{
  "dataset": "stained colorectal tissue patches (NCT-CRC-HE-100K)",
  "crop_scale_min": 0.5,
  "horizontal_flip": true,
  "encoder_norm_position": "pre",
  "encoder_activation": "geglu",
  "encoder_head_dim": 32,
  "encoder_qk_norm": true,
  "encoder_patch_size": [4, 4],
  "encoder_layers": 10,
  "encoder_width": 192,
  "decoder_width": 256,
  "norm_pix_loss": true,
  "adamw_lr_other_params": 0.001,
  "warmup_steps": 130,
  "adamw_weight_decay_other_params": 0
}
Rows from block 6 of the encoder, named by matrix and row number. Rows with one number belong to one attention dimension. Each number is 200 + 30 x the weight over the matrix's rms, rounded and kept within 0 to 999. All counts start at 0.
# v: attention query, key and value (stacked) (encoder.blocks.6.attn.qkv.weight, 576x192, the v third), inputs 48-95
# proj: attention output (encoder.blocks.6.attn.proj.weight, 192x192, transposed), outputs 48-95
v.37,180,186,215,191,230,239,200,184,188,202,187,159,208,224,217,202,201,176,197,249,183,204,225,221,191,203,231,201,197,150,199,199,176,185,213,182,206,147,215,216,192,173,197,184,187,186,181,201
proj.37,235,183,175,189,200,202,193,200,213,209,208,198,187,201,222,204,218,220,204,174,168,250,226,179,221,225,182,218,226,201,189,202,190,211,186,273,174,249,253,158,205,209,212,205,212,203,199,186
v.38,171,209,203,214,197,187,204,228,204,218,232,189,187,137,214,252,159,188,181,178,242,190,185,199,230,181,216,202,217,213,230,244,235,195,175,200,208,182,160,215,180,221,190,229,218,179,142,196
proj.38,218,163,209,236,193,222,185,203,205,220,221,199,159,250,176,202,241,213,245,261,238,190,224,186,209,184,209,194,197,211,219,200,171,200,216,190,151,200,221,215,206,181,200,199,176,251,288,237
v.39,266,224,213,178,197,201,193,202,181,220,215,152,204,209,202,157,210,207,197,263,221,214,217,197,175,207,227,206,202,174,186,158,179,214,192,216,198,192,213,196,198,197,237,174,230,231,192,173
proj.39,212,182,217,179,225,114,211,275,198,201,216,203,164,248,229,231,199,217,176,179,182,210,222,186,193,212,182,220,230,194,175,181,228,238,208,220,233,199,192,240,179,145,176,234,205,159,198,167
v.40,247,198,178,202,183,199,213,227,232,184,196,163,202,191,199,208,195,216,201,234,188,199,183,186,199,187,198,203,167,206,183,193,213,202,190,191,189,182,204,176,192,236,237,258,222,169,202,190
proj.40,200,200,249,219,219,196,228,242,179,190,229,203,205,186,196,200,220,202,153,207,203,219,189,211,222,202,226,198,215,163,194,207,118,218,206,218,182,183,199,250,229,156,184,184,193,178,219,199
v.41,231,229,181,208,193,178,199,205,182,203,199,207,215,201,271,239,155,201,186,161,130,212,263,147,202,179,191,197,231,247,192,262,197,135,193,214,205,200,177,196,176,203,253,209,194,150,214,262
proj.41,164,217,201,203,196,219,183,236,202,172,166,201,189,143,210,140,199,185,152,196,285,173,158,230,221,234,212,202,219,192,200,187,189,247,184,189,191,188,161,196,223,201,209,199,208,150,254,162
v.42,207,201,166,184,214,202,216,195,200,216,181,175,202,205,207,220,212,206,219,198,202,219,215,182,182,154,131,179,225,280,199,202,200,147,215,225,230,209,184,134,241,200,207,241,253,206,219,181
proj.42,219,180,202,227,182,200,230,202,186,194,223,249,225,153,189,147,231,164,192,200,206,176,201,208,236,216,185,191,162,198,266,205,152,185,200,210,178,136,229,238,179,176,153,193,167,209,174,196
v.43,172,170,181,232,191,203,227,135,188,224,210,239,262,240,213,149,220,232,218,216,136,219,213,244,197,204,278,220,190,237,167,217,211,214,192,186,187,246,217,162,197,107,150,180,135,205,165,193
proj.43,246,271,176,155,315,210,133,215,228,180,185,197,191,205,200,205,208,202,192,222,195,242,216,229,202,209,224,176,198,165,203,174,275,233,226,255,218,165,152,164,100,261,189,153,240,151,221,210
v.44,209,161,203,210,238,235,180,223,239,225,215,259,197,189,220,181,198,161,197,200,245,140,193,188,170,189,178,191,205,168,174,189,280,187,202,195,232,194,198,200,249,167,294,229,242,157,205,211
proj.44,188,218,214,229,105,197,218,203,205,165,134,153,171,190,140,205,218,192,182,178,217,187,201,237,168,202,207,194,222,216,204,189,167,279,200,132,147,196,248,245,180,205,231,175,180,248,199,195
v.45,202,172,195,216,218,215,237,230,200,165,207,189,252,216,198,199,194,201,201,193,232,221,196,203,223,126,203,179,172,269,212,252,172,229,219,200,192,217,191,146,237,196,197,187,171,189,150,195
proj.45,206,183,207,185,169,226,205,198,125,194,213,213,198,196,269,204,191,201,195,200,172,189,201,177,198,217,204,189,222,131,153,130,198,189,209,190,216,145,205,204,230,220,237,178,198,232,192,188
v.46,252,197,158,182,169,211,192,204,211,200,189,190,259,266,234,172,211,219,196,187,199,219,180,216,254,234,179,169,174,202,247,185,247,184,186,167,219,218,189,227,215,225,189,139,195,260,187,197
proj.46,203,211,241,195,240,151,192,210,151,234,206,210,204,122,153,214,177,158,203,188,197,175,185,205,220,221,230,199,195,208,178,207,203,201,223,268,252,202,192,189,201,207,238,243,127,217,180,246
v.47,240,188,236,201,188,216,232,201,210,172,199,197,189,181,201,186,178,215,199,173,173,192,215,186,222,185,224,185,249,191,213,196,254,196,198,184,204,197,200,242,203,197,216,244,128,197,209,172
proj.47,191,176,158,216,196,204,193,264,181,210,197,165,224,223,225,169,169,245,198,207,226,165,181,168,215,177,201,213,156,215,192,236,156,233,181,176,211,186,192,204,216,184,180,135,249,176,154,240
v.48,230,229,185,183,217,204,204,204,161,193,157,183,196,190,168,227,182,158,228,199,188,224,230,217,204,184,224,168,186,246,184,217,202,221,199,235,195,180,238,162,169,224,267,242,237,205,198,200
proj.48,177,170,221,263,170,202,207,195,223,187,213,216,214,236,197,195,225,180,174,219,188,195,210,165,213,177,179,213,203,148,176,212,222,201,192,218,208,197,138,221,206,210,193,193,208,209,215,222
v.49,175,193,137,214,195,231,237,234,145,177,199,233,220,213,187,187,209,193,223,162,201,235,209,203,199,247,211,169,215,234,216,220,196,199,195,173,216,245,216,208,191,204,264,200,178,200,196,260
proj.49,210,190,208,191,208,194,189,120,235,212,174,201,216,236,187,243,188,186,226,187,201,200,238,205,162,165,135,232,200,171,188,170,308,241,169,223,207,192,184,190,169,234,205,161,243,214,215,164
v.50,191,193,259,213,187,219,199,189,213,216,226,181,245,215,177,195,257,179,188,187,168,163,214,185,198,146,180,216,215,207,192,221,154,189,204,204,202,184,205,177,193,212,257,194,151,185,197,245
proj.50,165,201,157,200,178,238,228,167,242,184,140,235,190,208,213,206,159,211,213,183,211,221,208,191,227,263,195,155,214,200,208,218,199,214,177,177,198,205,188,223,196,203,191,127,231,179,200,156
v.51,184,182,190,199,206,189,197,208,162,165,208,262,212,185,146,177,163,213,238,147,193,142,225,187,120,184,196,215,187,201,195,215,213,181,215,197,190,191,180,203,216,200,257,192,159,203,187,202
proj.51,214,177,142,244,152,204,195,210,221,222,157,168,168,207,208,253,234,175,145,198,168,221,220,210,234,185,178,194,249,213,169,252,174,201,187,135,201,219,197,222,225,177,179,171,238,210,245,197
v.52,221,151,176,168,213,187,150,203,192,204,187,210,273,192,222,208,212,169,214,188,205,229,141,171,241,199,172,184,145,215,190,211,231,232,182,246,206,185,251,153,261,191,278,173,212,244,207,211
proj.52,203,194,188,217,165,195,180,189,206,231,214,175,197,154,200,196,152,182,147,187,236,224,241,215,220,205,239,164,228,206,175,237,195,206,191,122,253,198,175,232,214,185,161,202,195,202,166,181
v.53,156,198,173,178,235,224,197,216,193,194,225,252,196,152,181,240,165,219,204,242,200,173,213,213,238,210,178,190,225,184,202,201,178,178,176,187,205,178,139,198,211,195,194,195,204,146,136,215
proj.53,209,207,195,246,151,200,239,173,216,184,170,195,198,244,197,227,263,193,230,175,219,182,213,197,162,194,184,215,167,186,227,196,227,238,212,193,171,242,240,178,229,202,221,197,191,205,199,183
v.54,212,198,190,192,153,180,213,203,178,190,195,203,204,219,202,189,203,184,217,179,205,209,219,195,195,228,173,126,228,170,189,198,245,175,200,182,190,228,161,267,184,190,228,223,177,182,222,248
proj.54,153,228,219,209,241,202,215,190,214,198,186,190,192,195,182,161,129,209,183,226,228,213,251,142,207,188,262,219,204,199,254,188,213,205,171,176,193,204,171,157,193,217,197,208,230,214,175,210
v.55,200,216,200,208,171,210,219,195,212,240,204,164,199,219,227,164,196,229,216,214,224,178,187,223,237,172,212,225,154,107,158,183,195,212,224,218,141,191,219,206,186,229,154,208,160,210,191,187
proj.55,185,206,219,191,266,161,192,209,162,189,171,120,219,157,191,228,184,216,181,194,161,186,199,202,196,195,206,206,208,184,220,192,222,193,243,222,231,219,200,171,203,180,218,244,175,169,201,194
v.56,184,201,193,228,191,237,201,212,156,245,247,219,225,254,224,198,187,291,202,206,209,200,215,208,249,199,194,241,161,196,245,180,182,227,158,210,170,216,194,221,190,128,155,160,186,236,189,170
proj.56,203,244,216,144,195,137,182,197,229,199,190,195,218,157,206,195,234,168,198,219,189,204,199,223,185,179,219,212,204,162,123,215,220,215,272,247,222,226,163,161,174,233,204,264,207,200,224,191
v.57,203,183,208,238,215,178,213,179,176,214,196,194,221,265,167,202,241,187,189,269,201,182,203,222,191,191,208,125,199,190,187,245,173,223,229,197,192,218,212,232,190,208,239,142,179,225,174,226
proj.57,187,216,196,121,181,197,208,188,182,205,192,215,177,191,178,174,201,195,152,146,168,243,210,150,208,203,260,212,220,168,252,189,200,250,174,233,228,209,225,232,190,205,206,190,197,194,148,219
v.58,208,198,212,209,182,226,231,197,225,197,163,223,183,277,195,156,197,195,196,204,183,202,172,199,197,210,233,201,205,169,172,143,208,204,199,137,200,203,277,203,220,181,179,207,198,183,217,277
proj.58,203,200,200,163,213,179,212,178,185,215,197,168,192,148,196,200,176,187,210,233,194,200,221,198,184,189,208,198,180,182,203,204,189,188,197,291,205,153,161,182,198,245,227,210,205,184,147,181
v.59,166,193,227,166,270,201,227,204,220,208,217,196,181,179,196,194,226,226,183,198,165,171,159,211,208,201,246,193,236,210,187,220,233,211,196,167,194,210,186,249,225,151,210,204,194,211,283,192
proj.59,200,194,213,179,187,185,205,151,195,199,208,159,196,215,122,167,216,216,248,166,248,157,186,219,174,203,179,209,195,208,139,172,227,212,222,199,206,205,209,170,145,218,239,217,228,174,160,183
v.60,255,132,194,229,278,220,184,232,161,188,214,164,197,189,239,179,187,144,204,203,231,185,194,157,241,225,219,181,215,249,191,192,203,218,210,191,246,175,200,163,209,215,229,163,239,229,209,262
proj.60,228,183,229,212,183,213,185,134,200,238,214,199,245,207,174,235,209,184,204,174,202,180,227,222,224,227,189,267,160,174,210,184,208,213,121,150,203,182,208,213,203,204,252,248,202,222,242,137
v.61,200,189,164,176,190,141,279,218,235,206,196,184,237,205,216,195,192,189,206,189,244,191,203,202,186,236,177,214,208,211,178,188,220,234,204,178,211,184,194,208,187,280,167,255,192,232,261,239
proj.61,237,187,220,259,228,201,126,185,185,223,219,184,202,198,232,199,197,199,226,232,227,188,177,224,229,178,247,214,159,187,215,216,212,197,158,178,194,182,205,231,196,156,227,262,239,205,167,177
v.62,200,192,221,213,227,194,215,165,196,181,185,183,216,210,235,198,192,189,204,245,193,177,205,194,165,235,148,193,209,195,216,204,253,193,203,187,190,205,209,197,160,216,237,192,201,195,197,149
proj.62,153,220,213,200,191,230,200,227,171,162,215,207,185,211,199,194,253,185,197,150,202,201,169,178,226,165,202,237,234,183,202,213,150,225,177,206,181,208,223,205,243,184,199,190,245,217,199,199
v.63,189,191,193,166,145,195,163,165,151,244,186,203,251,189,205,230,205,189,243,234,229,233,241,228,224,239,197,255,188,185,192,200,237,227,221,200,226,207,210,199,194,208,149,173,145,190,197,211
proj.63,195,266,200,201,250,198,166,206,240,227,201,204,181,233,204,199,161,192,222,193,200,173,248,238,175,179,199,192,187,136,203,189,230,187,190,200,180,247,195,181,196,194,205,239,199,236,225,172
v.64,219,209,231,211,177,199,244,185,232,217,167,190,199,233,216,195,193,155,221,164,206,217,172,236,157,236,190,252,182,197,213,196,201,203,227,189,224,164,128,196,195,227,160,142,211,215,191,198
proj.64,196,189,226,238,248,213,134,176,195,187,203,190,200,191,226,194,206,196,200,135,187,213,222,178,157,125,201,217,155,130,137,215,227,195,201,245,212,245,200,245,200,219,238,212,173,152,198,190
v.65,204,221,204,178,223,214,201,200,195,237,177,204,209,198,141,204,200,223,191,187,137,165,125,201,221,141,200,196,180,144,238,213,183,213,169,202,140,244,208,254,170,231,224,213,209,186,147,252
proj.65,212,204,149,205,190,182,162,245,221,241,188,260,206,226,211,200,160,236,199,253,219,202,296,185,233,209,202,197,246,223,194,183,195,174,222,232,239,121,226,167,240,112,201,191,220,186,217,184
v.66,314,264,183,268,184,205,197,219,172,217,173,153,211,187,198,132,207,163,169,208,208,120,199,199,228,182,214,199,200,135,193,191,219,298,198,209,180,190,187,212,170,111,248,203,189,277,203,191
proj.66,189,199,220,202,180,138,183,193,195,240,190,239,163,220,200,247,242,125,149,152,279,223,198,178,171,214,196,162,280,251,184,253,219,196,179,182,239,248,186,206,236,246,144,153,183,188,195,208
v.67,122,198,169,220,256,192,156,181,189,163,206,203,194,178,174,183,196,200,204,173,189,261,218,171,236,127,247,213,227,155,202,247,170,218,177,158,198,207,241,200,216,179,144,272,189,219,155,238
proj.67,188,170,190,197,190,235,187,234,194,198,201,193,245,245,163,203,209,229,222,252,179,211,174,185,244,195,184,218,201,245,206,191,195,178,193,247,208,201,226,123,255,221,189,181,201,143,213,128
v.68,222,205,242,196,187,207,237,200,170,169,195,221,212,238,176,229,210,249,158,208,220,184,191,154,205,175,271,219,272,190,190,188,220,282,209,184,201,232,177,197,164,142,202,228,201,222,165,237
proj.68,192,174,123,102,201,198,172,206,211,216,157,194,159,193,207,196,221,173,201,187,230,223,198,199,212,273,179,174,211,255,198,163,206,176,116,251,214,218,202,196,302,277,190,222,182,223,235,164
v.69,198,152,209,206,248,163,208,208,205,202,224,200,240,207,222,220,177,236,179,214,146,195,178,220,201,192,225,202,197,156,198,234,165,197,203,172,181,179,236,248,148,229,156,178,195,192,193,245
proj.69,232,194,186,244,222,167,184,245,242,248,183,201,195,201,192,205,197,218,246,198,234,132,220,154,207,184,192,190,213,286,163,233,204,179,216,178,182,181,190,205,233,174,184,216,197,199,197,184
v.70,202,193,281,187,209,228,218,177,189,178,226,212,189,216,213,217,212,241,197,200,172,200,219,190,155,175,201,187,230,175,187,200,178,226,205,201,152,226,241,199,191,151,252,217,172,178,185,177
proj.70,214,155,123,163,170,203,217,256,199,172,194,183,232,242,209,172,218,239,241,211,185,160,262,195,186,217,222,156,259,264,243,208,195,203,153,205,213,172,200,165,231,169,205,200,279,229,204,186
v.71,197,217,190,207,220,205,202,201,153,257,208,275,212,238,207,212,265,215,218,195,208,188,243,203,242,282,235,171,182,222,187,159,176,149,176,232,180,197,180,226,167,203,166,142,266,222,202,209
proj.71,219,186,220,209,269,169,199,214,174,208,212,104,205,137,224,211,162,179,201,156,209,254,178,199,173,153,224,210,204,196,183,230,217,206,248,231,239,218,232,199,204,208,201,230,134,200,203,210
v.72,194,181,175,177,189,154,199,196,203,202,185,172,225,172,203,190,215,196,184,161,185,259,253,236,172,218,202,203,181,180,208,218,202,131,208,220,163,215,202,199,192,184,184,183,182,220,245,260
proj.72,162,210,235,226,194,247,216,200,177,164,205,187,216,209,189,184,204,213,201,228,174,183,185,150,204,223,194,239,186,238,166,172,205,192,208,176,266,118,198,181,122,212,165,201,180,193,220,206
v.73,235,253,220,204,219,227,231,153,176,227,155,300,191,205,162,201,229,164,192,194,184,199,225,177,153,210,191,174,209,218,190,155,168,130,299,185,132,231,209,168,198,184,179,266,208,187,199,210
proj.73,195,145,160,241,192,173,194,191,199,156,253,92,286,142,202,211,207,177,203,198,269,189,203,269,220,167,157,192,211,195,237,245,180,192,215,216,261,148,199,280,198,155,219,245,168,215,188,194
v.74,231,213,204,194,209,172,209,192,181,278,255,197,219,211,197,248,208,203,195,197,197,217,206,201,224,192,203,163,222,182,220,207,274,229,231,214,185,191,208,200,166,202,189,217,212,210,233,206
proj.74,167,204,176,176,182,179,182,268,183,245,182,225,158,172,207,201,255,146,217,191,183,181,223,194,238,212,154,182,262,231,221,235,158,204,193,199,212,238,264,234,256,202,198,209,173,247,153,195
v.75,193,221,224,130,192,206,169,197,212,251,211,189,201,242,197,212,245,246,220,188,207,193,205,201,223,228,244,197,183,204,195,202,222,151,213,238,167,168,198,229,197,178,195,187,238,187,194,242
proj.75,222,164,216,195,239,202,176,198,223,190,183,174,195,231,214,196,162,243,202,207,201,242,210,235,225,173,200,167,196,183,189,144,190,213,182,192,219,209,251,143,204,203,156,207,196,186,213,195
v.76,203,209,218,214,236,226,191,208,215,258,224,159,221,186,224,217,189,211,235,199,151,236,203,225,266,252,237,183,183,200,211,179,205,179,195,227,223,149,247,191,154,203,154,244,212,240,143,150
proj.76,120,196,211,175,157,195,212,221,174,194,198,182,203,184,187,255,199,216,226,242,221,213,195,139,240,219,209,212,194,134,178,210,186,245,227,198,174,256,209,214,256,151,207,207,235,211,195,168
v.77,229,228,199,232,207,170,226,222,203,178,188,170,229,169,184,185,147,120,201,242,210,217,217,220,163,137,195,205,194,199,215,189,232,241,206,235,244,159,159,155,183,123,222,179,210,208,186,216
proj.77,199,213,170,147,152,239,181,145,191,196,198,289,150,228,254,206,232,204,204,178,175,158,195,223,262,239,198,192,176,191,223,205,264,145,200,199,219,226,201,205,158,209,217,190,135,225,220,203
v.78,192,208,185,169,194,201,176,232,215,203,232,234,192,137,210,187,184,224,200,143,197,155,182,259,167,218,157,201,203,281,226,185,176,143,205,168,258,200,218,209,253,351,189,217,266,184,213,203
proj.78,233,235,185,228,247,177,184,126,205,182,168,245,187,175,194,205,181,193,189,210,195,180,146,198,151,180,230,219,195,151,170,171,213,182,309,175,95,234,236,218,217,99,211,206,200,207,154,198
v.79,143,189,169,209,180,228,192,206,187,198,223,209,208,208,159,189,217,253,195,197,204,227,213,203,178,184,246,171,204,195,159,217,187,186,277,271,138,158,225,214,117,167,206,220,205,175,181,197
proj.79,211,146,218,134,192,212,229,209,189,233,166,127,255,240,190,179,134,169,235,190,209,181,199,209,202,152,192,213,202,181,217,212,211,193,157,196,264,177,214,216,200,168,223,190,259,164,203,201
v.80,255,219,152,208,203,221,194,200,205,229,184,286,203,188,175,214,211,149,220,191,200,195,194,183,230,246,225,171,199,158,216,204,213,145,240,158,182,213,205,192,194,203,215,138,229,245,224,176
proj.80,180,224,233,209,208,193,251,204,205,198,199,106,204,195,230,192,200,176,129,231,207,267,186,216,203,196,176,226,202,269,224,204,193,202,197,218,246,174,202,189,155,167,173,232,218,193,169,209
v.81,244,207,220,197,157,191,178,226,170,192,187,74,201,186,238,211,234,187,198,182,215,184,204,202,213,204,149,171,183,234,194,211,221,231,183,200,203,199,201,170,212,277,195,201,196,224,193,175
proj.81,183,207,170,198,196,191,217,223,203,247,232,258,225,203,203,190,209,200,198,219,166,170,188,209,200,197,163,248,202,172,197,200,181,224,227,162,165,195,187,234,135,139,201,156,215,223,165,198
v.82,201,230,180,222,206,218,240,181,173,190,175,167,185,182,180,137,162,214,207,225,192,198,196,211,184,258,226,255,197,152,157,186,202,243,234,190,197,249,181,148,209,178,199,157,237,210,257,190
proj.82,199,216,229,223,176,227,215,198,207,214,218,213,184,200,183,207,251,141,194,182,181,218,246,158,184,224,216,171,206,215,233,222,208,182,199,185,196,180,186,247,197,188,154,215,173,226,193,171
v.83,201,210,213,154,169,154,226,164,131,206,200,237,156,236,222,203,264,193,196,213,216,147,211,184,204,195,152,213,231,206,58,235,136,200,151,160,199,230,187,229,212,222,199,140,199,170,234,198
proj.83,223,215,206,239,212,129,156,187,260,259,220,226,203,187,175,251,194,197,191,191,215,235,214,275,130,127,208,216,249,227,192,251,222,204,211,192,179,136,122,193,203,170,164,192,148,213,185,229
v.84,158,217,202,192,214,216,207,220,198,189,196,179,177,178,187,171,177,245,202,223,235,226,171,234,222,144,187,202,208,244,189,203,167,193,200,200,199,179,221,229,202,199,179,165,191,167,161,212
proj.84,242,210,173,226,219,205,174,189,231,259,186,232,239,271,186,211,183,242,264,193,204,196,241,224,174,148,197,193,224,181,235,188,198,214,197,195,185,240,214,196,194,168,194,195,248,194,226,177
v.85,208,212,201,175,184,195,222,203,230,208,206,204,141,204,208,211,192,245,214,189,189,181,234,195,231,209,169,181,194,260,207,214,220,148,180,245,191,199,208,196,190,204,199,278,225,200,203,191
proj.85,159,245,178,163,185,220,204,177,195,175,238,214,210,218,206,199,162,238,240,251,235,184,150,213,199,125,229,205,210,184,243,164,255,230,262,246,145,213,216,173,156,152,200,219,199,163,183,222
v.86,214,167,204,118,173,250,188,185,184,195,208,227,213,271,179,219,231,279,259,214,201,197,235,233,173,172,197,190,177,236,196,144,191,194,156,228,176,203,243,213,140,156,197,172,186,205,181,178
proj.86,215,157,159,177,204,216,180,226,200,223,210,174,195,233,199,192,209,224,194,187,211,163,201,196,230,183,237,163,156,193,138,226,239,221,243,234,240,194,200,240,216,174,221,200,230,131,245,157
v.87,180,193,217,199,174,183,181,276,182,207,235,153,155,195,227,194,185,208,214,219,215,187,177,162,231,147,131,210,216,187,136,217,186,213,179,171,205,222,194,189,212,272,211,203,239,168,201,224
proj.87,208,203,204,186,172,178,207,165,220,246,169,295,210,236,199,224,194,280,205,200,138,231,181,271,177,194,196,192,200,198,214,183,223,172,151,216,166,229,187,204,198,143,184,155,189,162,199,170
v.88,187,218,155,179,201,196,231,153,202,150,82,240,192,242,175,205,238,241,228,169,218,169,190,201,206,249,243,201,179,196,206,191,218,153,220,220,193,204,216,221,197,249,179,240,253,152,216,201
proj.88,163,224,221,216,271,247,169,209,206,163,232,170,238,125,191,201,142,247,211,245,233,191,197,256,167,188,194,199,211,204,200,177,193,261,200,183,196,157,184,196,176,217,203,224,168,178,224,161
v.89,139,191,201,203,196,234,193,198,207,178,182,173,209,200,190,215,250,189,163,181,176,201,234,274,172,171,222,206,200,159,200,240,217,205,197,159,181,179,184,245,205,194,175,202,194,178,157,178
proj.89,190,206,199,201,204,221,212,207,221,194,203,222,180,262,184,125,155,217,195,198,169,228,235,147,206,212,165,222,202,219,233,192,196,178,195,196,230,182,205,154,182,130,249,172,230,237,261,244
v.90,169,174,243,200,233,171,220,199,207,213,239,207,208,197,206,210,203,150,225,181,181,188,185,199,253,184,188,136,195,253,212,229,215,182,179,216,177,174,230,191,196,211,195,252,208,222,196,187
proj.90,183,218,184,204,197,202,223,198,165,186,200,190,232,224,165,199,211,197,240,231,199,179,154,202,199,193,202,207,193,215,209,221,158,216,201,183,216,255,236,272,196,182,213,175,212,193,216,203
v.91,207,233,229,212,228,206,242,219,182,149,222,226,149,159,218,239,186,241,156,198,188,163,149,236,223,200,204,193,250,258,215,175,156,74,162,219,203,233,214,243,225,262,182,249,228,180,202,218
proj.91,173,215,163,140,196,132,204,204,232,178,188,180,217,189,177,176,160,187,238,253,207,236,147,199,160,220,204,175,202,197,201,193,223,295,296,236,204,194,186,179,157,168,196,242,198,244,135,190
v.92,214,235,215,155,224,179,205,189,168,207,203,215,165,182,205,155,199,202,161,212,169,203,199,189,208,204,201,211,213,196,173,191,237,201,181,189,135,229,143,198,198,200,176,201,217,182,191,200
proj.92,174,173,216,229,199,200,203,204,198,196,225,215,169,217,194,207,200,189,190,218,178,197,228,181,176,213,202,192,179,190,175,198,140,193,187,180,210,192,226,186,200,184,208,190,181,224,183,201
v.93,279,190,175,164,186,177,171,215,225,217,210,184,190,202,217,180,158,181,210,195,209,216,165,194,211,261,187,208,221,221,217,202,244,253,161,245,234,212,196,139,203,199,181,261,203,235,242,200
proj.93,133,229,275,179,197,210,265,175,258,182,242,187,180,155,218,211,240,245,187,210,149,189,191,189,216,228,213,230,175,207,202,196,211,197,203,155,187,181,218,198,208,215,164,227,182,152,183,218
v.94,209,175,249,198,205,149,244,188,237,206,203,190,169,210,192,167,250,212,196,205,147,220,187,182,177,212,170,231,230,214,147,212,192,207,192,178,199,199,154,168,181,195,238,166,147,197,235,229
proj.94,231,191,195,257,191,210,163,231,160,187,219,204,209,198,238,202,211,221,207,198,207,232,220,225,199,201,205,213,168,203,186,207,191,183,138,198,199,195,194,197,198,219,188,188,217,193,194,246
v.95,199,196,216,182,201,190,191,192,239,161,200,109,227,197,200,189,156,189,193,203,187,236,190,213,206,191,192,222,153,216,218,182,223,206,164,191,195,150,196,212,199,181,218,220,203,182,183,189
proj.95,202,200,188,195,201,206,221,227,198,215,215,260,142,228,223,215,205,218,197,198,194,198,203,177,193,233,192,250,212,204,111,163,193,194,243,227,203,196,171,195,132,221,194,148,199,195,204,222
v.96,222,171,244,197,156,247,183,205,133,246,202,182,257,235,163,213,202,262,176,221,161,143,123,239,188,201,200,191,225,200,114,201,317,178,274,218,166,261,202,215,200,292,217,256,208,233,242,107
proj.96,189,228,158,210,205,170,243,218,174,202,176,200,281,233,227,251,199,202,196,240,277,212,212,166,176,206,246,178,171,157,229,153,159,235,168,230,323,141,186,195,224,179,150,141,232,135,197,239
v.97,175,193,220,218,236,191,195,207,160,205,215,194,198,153,206,161,198,160,215,197,175,163,218,200,231,202,186,238,230,212,164,182,134,184,196,107,202,141,218,200,245,230,189,215,226,150,199,169
proj.97,201,183,208,223,199,173,164,211,206,312,191,175,193,208,237,249,203,243,214,184,190,219,196,197,210,300,226,205,145,100,189,191,237,167,214,203,187,215,217,166,212,203,202,177,132,217,231,177
v.98,190,233,209,216,184,159,179,184,181,183,195,198,231,151,196,178,230,195,222,203,245,197,217,195,248,176,262,246,169,204,252,208,174,185,212,224,194,161,146,152,192,180,205,176,163,215,196,226
proj.98,234,221,231,197,228,206,188,221,211,152,193,181,209,155,170,198,193,228,184,188,192,164,159,256,190,190,175,187,237,250,178,202,195,191,201,207,172,186,222,246,210,179,243,202,240,219,192,179
v.99,160,202,132,118,271,268,220,230,218,213,173,200,173,227,185,181,176,206,250,199,237,224,194,208,197,182,199,174,240,184,196,186,198,207,185,194,195,151,192,194,230,198,237,193,183,181,133,172
proj.99,242,177,211,212,182,212,273,146,237,193,228,219,157,204,169,156,174,170,175,195,154,195,183,162,229,210,187,174,177,206,239,196,213,177,155,211,228,220,255,134,195,230,204,197,154,240,184,253
v.100,238,164,198,200,245,236,191,198,192,197,181,201,141,194,206,188,194,220,191,206,230,238,205,208,167,253,216,212,201,182,124,185,150,209,217,184,209,209,217,207,252,187,190,191,183,225,221,200
proj.100,211,204,215,195,210,211,207,247,189,236,202,186,207,214,241,200,180,174,189,197,124,182,257,194,252,212,213,175,180,182,239,232,235,183,182,203,222,186,228,184,232,196,244,197,236,197,201,173
v.101,162,183,222,185,144,254,159,238,219,202,210,202,158,181,207,230,238,178,213,222,190,230,232,145,182,165,210,200,281,217,285,195,136,237,209,191,230,223,174,175,147,199,243,217,225,262,222,208
proj.101,197,240,141,223,294,191,228,207,194,174,206,208,198,205,194,195,206,172,147,144,221,145,212,181,188,157,139,192,145,217,162,195,232,234,200,165,109,165,220,196,272,187,202,207,196,238,174,208
v.102,156,220,195,186,188,211,192,195,224,201,138,236,268,201,166,146,199,187,189,200,194,184,219,186,197,221,214,250,167,189,150,193,223,198,190,261,175,177,207,171,204,231,221,178,177,178,193,241
proj.102,281,154,213,237,194,229,227,178,194,176,226,146,203,227,170,187,165,206,248,193,225,153,157,250,199,226,187,192,181,175,219,213,200,199,165,123,265,197,204,211,212,211,157,194,205,167,207,199
v.103,218,217,160,239,147,188,215,206,229,185,239,227,234,196,221,179,224,210,218,177,242,207,176,166,132,157,203,204,206,169,162,189,201,224,219,202,187,187,241,171,256,224,169,266,192,217,171,220
proj.103,175,223,217,196,243,219,196,195,198,228,186,213,183,199,195,190,161,221,218,219,198,167,230,187,248,195,251,199,235,222,226,188,168,171,205,229,227,210,197,222,184,207,198,191,116,181,225,191